A small image VQ-VAE, trained from scratch: decoder widths [48, 96, 192], trained on Sentinel-2 satellite tiles (TerraMesh).
Rows from block 4 of the decoder of a small image VQ-VAE, named by matrix and row number. Rows with one number belong to one channel. Each number is 200 + 40 x the weight over its row's rms, rounded and kept within 0 to 999. All counts start at 0.
After each channel's rows are labels from the 100 images, of 14976, where the channel reaches its highest value: "top examples" is what is common among them; "patch colour" is the nearest of a few named colours to the mean colour under the peak. Only what is clearly more common there than usual is listed. The data: Sentinel-2 satellite tiles (TerraMesh).
# convs0: first 3x3 conv (decoder.decb.0.2.convs.0.weight, 96x96x3x3, each kernel summed), inputs 0-95
# convs1: second 3x3 conv (decoder.decb.0.2.convs.1.weight, 96x96x3x3, transposed, each kernel summed), outputs 0-95

convs0.95,199,194,161,193,230,231,259,228,190,215,168,242,239,210,220,220,228,194,234,263,225,235,239,201,187,256,115,224,226,227,215,160,232,214,202,242,170,166,198,170,184,218,247,207,216,219,228,214,253,219,236,231,311,295,194,216,174,213,289,157,122,222,247,234,218,265,188,236,267,80,187,162,166,223,231,226,192,233,232,233,238,234,135,189,149,208,227,229,273,178,152,195,134,222,215,236
convs1.95,168,195,245,216,217,156,157,190,250,188,211,178,192,238,199,306,176,150,165,211,207,216,234,241,240,170,235,217,218,174,236,247,124,140,334,187,269,117,176,144,184,156,189,154,174,282,219,172,219,217,209,222,183,171,234,207,273,228,201,190,209,229,205,185,212,199,258,234,204,219,284,253,224,202,180,203,124,232,277,152,165,253,162,225,195,185,216,213,153,178,250,234,201,160,179,164
top examples: snow or ice; main land cover: snow or ice
patch colour: white

convs0.57,211,212,184,237,206,182,242,148,214,142,229,187,164,128,218,165,221,177,202,209,203,227,226,160,231,180,209,168,162,99,182,219,192,188,251,181,168,172,223,236,230,167,182,113,186,190,180,207,216,220,229,194,191,215,184,121,168,184,232,255,120,152,187,160,192,76,138,159,181,155,62,163,197,250,222,160,181,231,114,137,230,164,216,172,211,148,225,223,242,203,226,183,215,159,178,186
convs1.57,272,168,237,272,201,251,188,215,276,255,249,195,184,240,208,99,212,109,194,239,200,227,232,210,130,172,204,236,220,145,190,251,149,105,265,185,226,190,102,176,182,195,202,177,183,256,199,160,246,185,159,210,192,72,194,212,214,239,157,200,224,209,201,180,217,251,216,254,198,238,208,260,221,103,192,188,186,253,209,182,201,229,164,199,166,209,220,175,175,176,189,204,198,202,186,176
top examples: clouds
patch colour: pink; white

convs0.90,190,188,247,193,205,244,256,262,228,279,213,207,206,214,228,159,217,222,198,223,234,171,269,293,205,171,197,211,253,241,167,210,224,242,166,244,197,242,207,171,123,259,195,275,239,208,223,233,219,246,195,231,216,178,240,234,176,216,264,227,322,211,209,167,251,194,157,124,218,260,171,189,216,206,150,212,222,153,196,277,257,225,274,262,174,254,168,172,230,154,181,246,185,243,210,174
convs1.90,139,162,195,204,257,222,191,193,138,183,169,181,171,190,190,214,171,283,177,142,220,179,168,146,275,189,158,204,202,186,144,199,163,200,214,137,198,25,212,205,222,173,176,187,174,219,209,227,237,190,212,250,166,231,187,268,171,204,211,193,126,256,249,180,207,156,180,202,175,148,83,149,195,138,140,156,241,152,184,217,200,251,187,188,217,180,236,208,194,185,204,229,185,174,223,140
top examples: main land cover: crops
patch colour: black

convs0.42,222,208,275,121,185,173,198,215,236,260,236,223,199,136,224,164,211,176,173,198,219,185,220,250,196,150,236,154,248,185,183,251,169,159,225,214,215,236,223,234,129,230,218,213,184,207,213,224,249,192,198,238,181,236,230,225,171,195,251,287,282,190,181,209,209,200,103,172,210,345,160,186,204,124,139,165,265,252,157,240,262,179,168,247,231,241,198,178,211,153,200,250,242,208,195,189
convs1.42,213,264,231,245,228,285,192,209,152,200,177,220,193,228,207,190,210,292,198,187,215,221,185,144,227,208,152,194,208,178,145,263,186,202,211,159,168,74,251,267,154,208,181,190,145,214,188,184,219,201,233,234,200,116,189,236,215,253,191,191,158,213,218,198,187,168,262,237,172,137,141,233,223,75,177,129,239,196,202,173,218,215,174,161,197,192,227,167,190,178,225,222,181,173,194,79
top examples: snow or ice
patch colour: black

convs0.94,202,204,223,195,208,188,224,226,215,153,286,246,231,264,228,230,221,173,235,197,244,188,232,245,252,224,177,229,228,210,221,229,233,202,270,177,266,200,199,163,115,240,218,235,204,202,249,243,235,230,191,245,262,127,232,239,218,262,208,223,307,181,207,212,223,252,213,82,212,234,236,263,196,156,147,225,199,201,223,293,256,219,259,244,191,243,173,247,259,180,228,233,204,206,187,177
convs1.94,157,95,232,212,253,284,202,204,102,182,93,159,168,144,207,175,195,167,171,180,212,221,170,173,211,168,195,185,172,218,226,183,145,266,109,165,158,93,173,228,180,161,178,169,195,207,184,224,235,193,209,260,176,257,238,213,116,164,220,203,170,258,233,173,220,143,162,210,185,202,116,195,168,173,187,134,206,182,147,179,203,197,242,176,226,169,241,170,211,194,183,230,172,167,201,183
top examples: crops; main land cover: crops
patch colour: black

convs0.12,219,207,124,209,264,273,241,235,272,211,222,211,163,241,230,213,220,217,205,241,267,246,201,175,298,245,155,226,236,248,118,265,194,193,189,217,239,230,189,289,176,206,209,202,184,139,223,199,239,230,224,251,263,165,171,203,225,180,250,171,207,201,211,181,185,252,186,169,197,197,181,202,181,171,218,199,153,94,218,229,178,176,148,212,191,207,253,292,278,162,251,235,147,230,216,252
convs1.12,204,103,263,254,215,288,190,169,192,240,183,188,202,113,212,134,210,167,199,163,202,200,191,199,86,136,210,157,248,121,291,245,230,123,209,201,209,249,243,169,130,187,202,174,232,264,192,221,225,187,155,212,180,170,216,189,152,127,221,241,240,224,201,205,224,270,182,174,211,245,226,160,236,245,196,182,218,269,165,197,196,216,231,240,228,180,243,211,201,219,173,223,228,172,232,248
top examples: snow or ice; main land cover: snow or ice
patch colour: grey

convs0.58,164,162,296,96,243,190,237,259,150,196,151,221,205,150,200,225,217,139,187,230,207,278,210,229,195,225,119,190,237,169,160,176,149,150,177,258,174,149,241,213,155,213,216,181,249,200,200,215,260,218,197,232,262,231,254,216,201,163,262,224,185,186,210,210,219,245,137,254,234,187,209,134,191,206,192,74,188,190,129,159,222,168,210,156,192,145,215,173,225,240,151,211,201,175,233,224
convs1.58,167,182,250,248,205,222,197,190,188,245,168,197,229,222,203,236,218,203,188,162,188,198,217,215,178,168,234,186,281,101,186,238,166,198,350,218,215,165,263,152,143,226,204,209,257,283,210,248,196,185,216,188,190,168,228,181,177,177,204,268,299,196,209,233,227,231,246,206,219,280,213,219,306,232,220,179,184,238,235,205,180,245,219,265,252,211,223,218,191,252,171,181,260,208,263,215
top examples: main land cover: water
patch colour: green

convs0.43,218,169,172,175,194,271,226,246,130,234,164,205,223,211,212,213,235,176,190,202,231,239,232,236,192,200,103,192,175,179,230,200,224,179,253,233,226,166,241,173,190,207,257,152,194,175,224,192,202,232,197,226,267,199,183,228,208,219,260,186,139,234,216,190,216,265,232,196,270,108,274,211,161,170,168,196,268,275,233,249,259,218,72,191,172,215,219,246,300,240,175,210,174,178,225,264
convs1.43,114,236,257,198,209,149,178,209,283,143,164,189,226,244,216,174,176,253,197,218,215,223,236,221,149,227,249,206,221,199,176,126,160,153,277,181,240,78,199,134,206,177,214,173,190,251,205,145,222,220,259,235,210,216,179,198,237,233,171,154,198,207,182,187,202,209,205,250,208,217,263,343,226,157,219,214,151,171,185,118,176,233,143,198,185,194,203,182,155,149,245,219,178,170,189,199
top examples: snow or ice; main land cover: snow or ice
patch colour: pink; white

convs0.39,158,179,206,220,141,194,222,198,149,154,148,207,230,205,162,166,202,219,218,208,155,173,184,170,163,195,218,210,169,128,165,136,218,173,137,273,115,170,278,174,131,196,212,223,198,139,161,186,143,180,195,144,207,207,189,175,123,150,185,212,223,134,176,249,149,196,157,221,212,228,156,180,212,213,237,147,153,164,189,136,155,149,286,189,190,186,159,153,144,240,85,156,187,208,217,216
convs1.39,243,207,188,148,202,196,130,198,185,239,191,247,219,230,226,245,184,257,288,235,242,242,156,189,188,187,194,187,207,267,154,230,183,134,154,187,178,148,219,207,280,108,211,192,154,245,185,159,194,178,154,221,213,205,146,216,262,179,184,129,165,230,141,163,224,167,210,200,210,133,248,103,206,150,206,211,217,256,191,203,242,284,155,133,160,172,193,168,215,125,248,229,164,187,163,178
top examples: snow or ice; main land cover: snow or ice
patch colour: white

convs0.85,200,161,165,197,234,206,275,242,201,210,237,243,248,292,234,233,228,203,247,232,243,238,240,216,252,258,226,226,204,214,138,203,225,182,214,228,241,187,180,163,130,234,231,232,157,216,240,231,249,223,262,271,261,161,225,244,204,267,261,207,292,220,229,220,226,220,228,133,227,198,226,202,217,163,216,227,251,159,244,294,259,243,133,255,210,239,207,229,261,200,211,240,169,230,171,184
convs1.85,141,151,239,215,252,243,175,173,205,198,147,164,160,92,182,207,195,94,181,180,198,174,177,228,153,153,211,186,200,229,287,209,259,164,116,189,209,100,132,154,178,162,174,164,166,213,188,185,205,189,199,238,147,216,263,222,175,148,210,192,177,269,220,161,210,230,123,214,190,260,190,153,152,254,169,219,150,237,177,127,200,190,181,192,210,159,261,199,179,203,208,241,200,160,159,202
top examples: snow or ice; main land cover: snow or ice
patch colour: white

convs0.66,216,222,247,187,173,267,184,229,205,179,198,167,184,220,182,208,194,144,179,179,204,176,226,248,214,189,174,179,209,184,239,235,183,197,158,162,228,220,186,266,165,211,219,224,96,175,205,208,191,213,148,196,170,163,199,237,200,174,159,255,210,161,144,142,186,188,124,111,234,203,199,243,144,191,18,183,110,248,191,135,225,170,199,161,171,253,201,149,188,207,143,186,189,246,214,151
convs1.66,175,198,224,204,211,270,214,212,134,200,141,219,188,200,220,219,202,317,204,148,239,217,174,155,213,211,187,200,218,176,65,246,231,195,184,148,156,170,231,201,188,197,183,181,246,223,209,229,215,215,219,236,217,245,134,241,143,172,209,181,143,229,223,174,191,184,96,146,171,150,176,116,203,138,117,144,290,156,182,221,239,223,139,172,188,185,215,197,207,153,228,205,181,181,209,244
top examples: snow or ice; flooded vegetation
patch colour: black

convs0.19,209,218,130,150,255,277,268,235,214,195,164,201,234,184,240,214,239,244,207,197,235,195,258,263,209,201,160,202,239,255,152,200,218,235,104,266,198,187,258,161,165,202,246,203,224,198,244,201,252,247,282,234,285,265,259,243,191,232,263,205,199,242,253,223,265,244,193,264,263,180,205,141,174,192,234,197,171,175,224,242,249,199,177,213,209,199,244,217,267,185,123,199,187,198,206,198
convs1.19,152,152,224,238,230,206,160,178,176,196,147,174,199,158,204,200,189,218,171,183,218,196,223,233,68,150,208,181,265,124,199,204,193,157,287,186,242,116,324,137,158,191,192,191,250,309,239,213,231,192,216,222,170,177,237,204,178,156,199,232,238,226,221,200,259,182,233,205,205,257,215,191,271,209,207,210,172,259,218,196,159,255,196,261,235,187,235,229,142,220,189,218,243,187,234,185
top examples: main land cover: water
patch colour: white

convs0.25,284,172,118,229,216,260,163,221,249,238,247,229,231,185,191,209,203,201,167,203,228,190,187,274,232,214,215,138,198,234,137,235,191,216,186,283,233,194,228,307,150,162,257,183,173,167,213,247,186,198,266,225,229,223,175,202,179,119,292,268,215,229,172,191,231,201,208,232,246,273,212,99,181,223,172,162,267,212,169,232,242,146,205,189,227,188,192,199,224,231,188,204,218,184,142,248
convs1.25,139,132,266,241,207,175,182,211,168,150,149,194,209,193,198,236,196,301,194,256,208,249,217,227,227,185,201,195,261,174,274,146,146,116,289,190,212,36,268,97,167,195,205,185,236,260,195,145,217,209,187,197,209,176,206,194,213,200,172,196,224,214,175,200,210,199,176,244,202,210,211,181,221,99,208,139,177,242,198,229,189,250,215,213,197,217,214,179,176,181,197,198,196,191,173,189
top examples: clouds
patch colour: white

convs0.50,220,221,129,249,213,154,157,250,241,171,252,197,196,240,225,259,206,214,183,223,218,252,228,258,260,286,182,231,175,259,219,181,193,215,194,184,249,218,185,192,216,212,246,177,92,172,229,238,171,223,187,170,216,196,108,221,213,198,153,235,193,204,189,166,184,219,230,149,222,151,178,222,221,132,155,223,207,172,284,220,212,212,37,208,217,229,177,261,242,252,244,183,203,195,204,162
convs1.50,183,120,236,233,212,188,171,210,236,225,123,237,215,207,181,125,200,216,210,178,195,207,212,157,172,197,179,171,292,213,266,167,250,162,244,139,269,174,335,128,154,199,210,203,259,266,189,149,206,214,246,239,222,211,130,232,189,147,198,184,187,259,175,192,181,264,214,193,184,205,189,182,222,262,221,241,206,235,186,251,230,232,157,141,184,191,207,128,220,103,225,212,196,190,205,212
top examples: water; main land cover: water
patch colour: black