A small image VQ-VAE, trained from scratch: 6700 steps, 145000 training examples.
Rows from block 9 of the encoder of a small image VQ-VAE, named by matrix and row number. Rows with one number belong to one channel. Each number is 128 + 32 x the weight over its row's rms, rounded and kept within 0 to 255. All counts start at 0. Numbers have three digits each. After the name is the row's rms in percent of the matrix's.
After each channel's rows are labels from the 100 images, of 14976, where the channel reaches its highest value: "lies over" is the class under the peak. Only what is clearly more common there than usual is listed. The data: Sentinel-2 satellite tiles (TerraMesh).
# c3: 3x3 conv (encoder.blocks.9.c3.weight, 320x160x3x3, each kernel summed), inputs 80-159
# c1: pointwise conv (encoder.blocks.9.c1.weight, 320x160x1x1), inputs 80-159

c3.164 097:123113044094168086070112085119131140149156123136101111138124121117187130140098059093098141108166156109076069118079124096132120101156093084091154100114133129125143175111100162090112087069101092083148125119078074124106085083093138140092128102
c1.164 100:164110046133119092076126159111138122108116130148115107153114128071144109174090110097085112158144130051098139099110097113120132089119105084110135095019140092125099130126118188124113098128098088151118100111052104141111080077108156145103114109
lies over: water

c3.283 080:159177198161169168150165112162176111110138099161146142123149090130084137108137163137150141196182115139171172145160190154138155150160164152155165180160116137156198097171162142131199175127156160122169097173148142133177168155154112149119112111
c1.283 097:173167179140116161096153165109126111126077071128171112144131089154114107151102150119146124158129050197149169115136193155107099131157140112105117132137145103112225110182162097163178154200133131117181127160116077116165159166142092129178105069
lies over: snow or ice

c3.44 108:135100084068108067085133159125117111115134174145121094173142094091133153139140067114086110127126110149066065103094120089127109072084075129045121101149137132122077101110082087126092130145067076136126123068119141155105064121057126116094138130
c1.44 083:148095096127106136146115126159119093092171139198145142099138143146158201119190094127139093127130128126132137147152099121196150144116161138178089124093061128138122199204168118140120140101121141120176127161077184158122156137136107093179139100
lies over: water

c3.176 085:120107144132084112078141104102020132108046081166134098121078146106097124154126104088150124070139093097118108097128113101161151116121114085101135102069110119111113062134106085146148119113122116116082069111134132194146197121116145085104136084
c1.176 093:147109097163127155133147165109108097115131073206115138096120122133098132135115091142164106143146132072162139161139144098186130124062166087115151138104102053166159119110151182119122131122147136101131135103101150168150213171117139173119132023
lies over: water

c3.54 099:097131156092104101098160136146102090133046072106127085098094082085112109119093112091102108135137109119098110071090108101083086090060088085082064084098038112115096122141100043113087121137093095120107120094121103059129078100084085131104107102
c1.54 092:074149185135119129172091082123158137131105093135132145156126112153106151088127184147149109165101125128176179151108164077081150166165153118118066147127098130099173165155100103120156173212145163156119113121121116060165126137142081059116108172
lies over: snow or ice

c3.7 130:122089087078096068112124166111099118179115141103117083103100171065160150121104080074098097109136123140062060101080068062147103080115067091070119094137122141136077148112094095108099112120095091110145111079117123114108118131093134158157138129
c1.7 087:162172143137122162146111135148127128132086074061095137048105092138112078132044148147150145112141137126102147147149129143126141195135147094142106155137147172094097140097112065138136133142155105129087168135146167147178185156133101107137138147
lies over: clouds

c3.15 135:142114061065142060101122096139133143128103114110123070110119132094142108119086086101120119118142128128060056060074107108133081076131048111124113090127125112147108101076071099104153125122049061126078140080115102093105107110079132138148107155
c1.15 089:163128096124085116119167104116115121113088136096108102108059095146058083209061085112095108122161099102136091126075148142103115102137107153101164099070162112103110141074102193137146156154170127195034141118128126135115140108112110156137173124
lies over: bare ground

c3.137 100:140089095084117080116129078108078133101083128147070064147120132119112113125129089079131096103141127141085091090098084090133108081136085124089142045135128149098095143128099104121096127128090093151086139086147136138125101121103119097144139137
c1.137 089:149137126176128154120126199163125136137137064200143132117136148116137111149188155138156162105174189134142140162187152158235164156087132037153123138104120101155146158105155131100107103171136145153105137121080140167115122148166191129143131138
lies over: water

c3.285 106:116091044066100062134119156087106121180123140117121103130133151063165136117112103106108096102117124147103088133102092093142085085121080123084112078146133150140107175096087098080099118076076060095137130094109119129096061135119129132137134136
c1.285 075:200108102150117119147150117164138103106115140142152123077108195074082093144092083182168105095163095077127122137117111130131129110167129116133078114125102165138122111115105069124115149116145141100141151102078111167099104088116139082127082133
lies over: clouds

c3.174 097:140131126076180096125048076159188138086115086076079088133130149111091157150129116134093120179144083151118109120106140112117104102167099128111119124182144133139135083129105114139154132163074089119143132107146064100195140138118150150132137141
c1.174 094:155123059075115099112084116126124131071112134121053108164181096064150117190100129116084105097101119086150120134096143128091137092182107097092141092142116122113149184139145155111166094139131093076163108112111096117134162104121127083069154112
lies over: snow or ice

c3.16 083:070170101146188127128177157142170171169126164182213144075118100109113169081120131101146145183125155062124130122132195112116142145085137109131153161143154124147140110145132104138133124110152146068109105145142146143178122126134109164139033097
c1.16 101:160133139090147103130210130192122122122101086127124124136129153135083138218103119129141084136142080114091105095127183141099131092123134073095147156120117124135079095170089023150163158127117137147070145115135108169121084127105101167114155097
lies over: snow or ice

c3.280 094:099116000099137085124122149096118138186114153121120097144130087103165134114081083077130114097111124121085071108081099098128099107083092103085088095123144117119091125068098068097070114098101096128125103104111122105103100127094087135169115131
c1.280 093:168137082200118141099163109146156088082107084082133123120091113203108052173082143106173128106156135128125151112117171148143161152120159103147094168080110097097133137089126062164133087120144159152110150117125197150153135095132076057088124134
lies over: clouds

c3.292 080:129081100100206097091127149110130158115067061116110075176127132109140135133137095112122103124145151090079086079078111112184165128171103087126107101099115103155138096077102068134172108117112101104088093107132140130110203124099156134132130104
c1.292 093:136109099165147142132150134140123147143126082173071125116113133111140130175111142096153149095151148080116148130158121136127196127154156114069129154102128113168152145106167143156143117159171171107071119126104129203108165106124106168146130060
lies over: water

c3.173 113:130147080095136093113099119121137147074088088139156087153129096090110146127155102100113148158148122069103102070112180142122149094109084120095153081130135146162114078081085113155125136158074087107126153082135157118153088107084140131083130086
c1.173 089:132118066152121131133198122129112114147139167137179112117137034079143139137166111113091144115124159065101113108072089115156119117132112123062182099068138130177095104078152141099097120124108152099147148120094164137093089133123164127082145146
lies over: water

c3.115 098:133099099091128082126129082120128167124114086215137094179155169087123179111165079107130150142130123054089083079127118135137162099155085116144131089101136123133115145136117122179181135122087087115132100103149133186134134132093138090117187129
c1.115 107:114089075118102107136141149104141085121103116180094118073072132081119129116130088091092094095071102054099088126138101103155130118079088113099130125121080105133108103147113120134129102157148097106116101121100146146073157104123125195111121041
lies over: water

c3.223 104:163182180145120134111169176164149098141120078135142140111143090145100133179125147119124204164168150128146136151161176175133121131148147149145178149156054140129153120142144126165199120083156165122153127162106131161149143090116127144067117033
c1.223 131:135143114118140128100136200164078066139087122111162118105099130102097122153077138101148156081121145097163110142122108140131055133116110148127135116108083104143144140113120110089128137081110113136151159148088126123127117000099138138071058129
lies over: snow or ice

c3.100 123:129093028097147052116139146106126130147144154118142109189165111082179133122127068125084133124091133122078058139111109108118090085100104130093122108146121138130103150066082117093099107114098058093133124077135125192090071114097128116106200127
c1.100 094:124100079150171117128114110159108168133152122114107130168147044133084111150149110143103139107165127114098143118154101142134106075134142147121146086100097133115083132108072138075102127146135151122184111134109129174080087015104152090139112133
lies over: bare ground

c3.116 098:140167108172162162174121172098129126153185160142144183166164108177138127130172163162137162127104147115165160183174173161133148174141168160178126176132119161096130148072164172140144103095174162116112148162154134189146164147169102106090057127
c1.116 111:147145065171151091123129117146119150131144125133133153130145158146108043130123115185079143101135113068155094114120149141130123122118106139157109145079141143122129142054074124111115119083124118142128122106121112167137095088122125104099093136
lies over: snow or ice

c3.6 095:107120068106149087083100164107130124102140128133167112150148055098105129097142069109077116138098116075104081077112148097136139097067098096040116106110137116181095086091100066075159135131105095110101101090156168110130078115093165118125127076
c1.6 090:120104165149122123116164130081108145097115117158135116101113053112142148081134159141156157117106185164143147134061148142121138143108202121106101121125031084171137146096126074072131132118169160085115162164128190114141159131141144098121159121
lies over: water

c3.247 127:143102054076150085085170088143156109127112115111102078156082101088166141145164088085087115119158150104076076075072107116123150088135073093102151079098142094132111142111102133115122126107083081114119142095115172100107095088078133113078170125
c1.247 121:141127117082104082101136144118114138144092176094114088203115105096156074160133113073066138131111120098078101092067092127127131107127117070059123076088153090114103144090112144087091128120116075138122099104131153126111077112094132124078142080
lies over: water

c3.133 139:115104047093160057120160145120141135185143138107151087152145120117155091089117072113123086091116117095092070100101121095115087098105108106108128092120145122134075122083082127085093114113100045130112126076126097134109096140115114132140137130
c1.133 095:123093103112113117132086153151119138099131152101103105128105150082093138105129096109114068140142139072132115209091107100016113138149115142080155092173135250094090078114101112108084130185135111111107176072160106118131102092101095135107107102
lies over: bare ground

c3.203 124:097130109087127082108135094106115162140061131136132045162142150097137122122117098077122141121094123117090078012057136108111139085123068104105128065122135110128075093089072098131122132130093073124119126093153141152141084102082125135112154142
c1.203 104:052158134134121123165122125050110141115100183134149122104122097148141103119101144084142129132005135164133146144107132136100115133111133122124143133088112091097143145109134135111122127166154152155102082137119159109138129111156111167121091132
lies over: trees

c3.295 112:125100061103145114145169104139135112148082191101158098049042122095157144098152110081115102097140143101121106101079080093122128132093102116104164134095200162145110094078113128065102129116113104146086161107155146082074110123143130142155121169
c1.295 102:187115068131122092099189115131089142163119147104162109051077074093126128136159096122093106087112108092116077080097146113109103096125143053087189093128165137121124112099088164116122122162114101136034181088140161089094108093121155140145118102
lies over: water

c3.297 123:128109044066145057126109125131148145153094129116119091148127094060150079101060081107121119131129134112075061117086121116098071076144064110122106080131132115133101102060072108072127117120084058099112135078117111094092116112089123129141105134
c1.297 090:113092134116121098116115131139120112116133141073120089192103127145170071156046119112105115084134091112127112102122108126027133141126108103113153153128177074057118140062093073155104114116119143122056136116129184125170114105073065117099152152
lies over: clouds

c3.250 072:145120119119181121094146109089041125181154127143082115104121159109175140133132099109076145112125164093100103066116107099119137115090120103117139107094186086137130178155115135132078101073118114097093067130121149105119128104110123138093199100
c1.250 097:113138072105099100146111115142102195117123104153112073140148168079142114193094120111091134113107078154137078106077090094150137066133087108151133073170130158146119116151106118155115120129153126122113139094151124162121127095111155131126130156
lies over: clouds

c3.185 139:134091034082116061118131158104103126147134140118119112166133116073155132122120074126091113107120118147067065148113111108133088067117093141095142094145106140125100135073085137109086123112098055115139128085129101160064051090107122127126135132
c1.185 090:162114090115109127115138085160129151117130093092134127175107139118150115124130094115082093136208101077133083121130106151147117127165106151133147109118050141086088110083136117130089117103106115116147121121104103149066093045083092127147138083
lies over: crops; bare ground

c3.225 100:151127168171134172127135101111109125135147110177063175175165157183180113164113152167170157138119182108141147171205130148128196160203172140157098129139128098108170168101161133113191110120171158091118104164145155195159234142158150135080163121
c1.225 103:098148093150083136084129142117091073118053096150130111122091126079122136134146132080138194131085165118120120135134084125129161114078123047125081077134081102142117108125154077126113089132124107061075121138122126178128128142100159150076141067
lies over: snow or ice

c3.178 112:140111102075128081097147092119113148147108128112139070109110185101153128126118071058105114102129140128078076040050079091130118067142072102125131077090156103148096147125067090129128119099067073107094114082121130116096115105098129132125160162
c1.178 090:111081105096068110105133134096071106081077137087104090095056073094093063135084140126130092124126080109108102096130107163143114125107116125084157140128136114110103135106121165149154104161125149197093151059132113097105097107105115154155098119
lies over: trees

c3.177 124:156159164183133171165153131130144115110167122129116189118152073155113141165134181153142128141163146122160173175145169152131173175153181167163149159125115110139179142139172190144161129136198194127145128173093168130142168147175125116091094155
c1.177 115:149187167149117146090139108109125120103121056104172147105105060111095124158151169129139125144149155075099134104142153149139118158132159115131136132106073046134150124111166164171147118116174189124129125142094162128126147105144129090102102152
lies over: snow or ice

c3.160 078:165188181160214155130129130142151106110168147159156151065137102143103126125123149150140154178148128166170152144172187162122152146125170150170111195130167148140168140183157159149149173108149141177128169168154129153180169166170094117117082121
c1.160 101:143161203142180134136135094129160147146159125149100105159137138183172109119116122182138121139173127153136170111133161147117152152147132082146081191118153159101123143179114123148168181117124127146146111142150117162168156190163086143146118110
lies over: snow or ice

c3.233 108:102077123088096081086146124097097131136103150080101081148103121083129108120125080095091085105104123110120078069055064092128092078111097104080117084094143129165107150126101091092095111110086077137084120098139115104127110127096141153130148089
c1.233 098:098133047120088132130085129117123107079093141122122147128126109095067098166142131059191045116054116100121142113111102087045164142132119149111119107151120099136093117149131099095123150129154137097051153101162095124115154131123105144112137129
lies over: clouds; snow or ice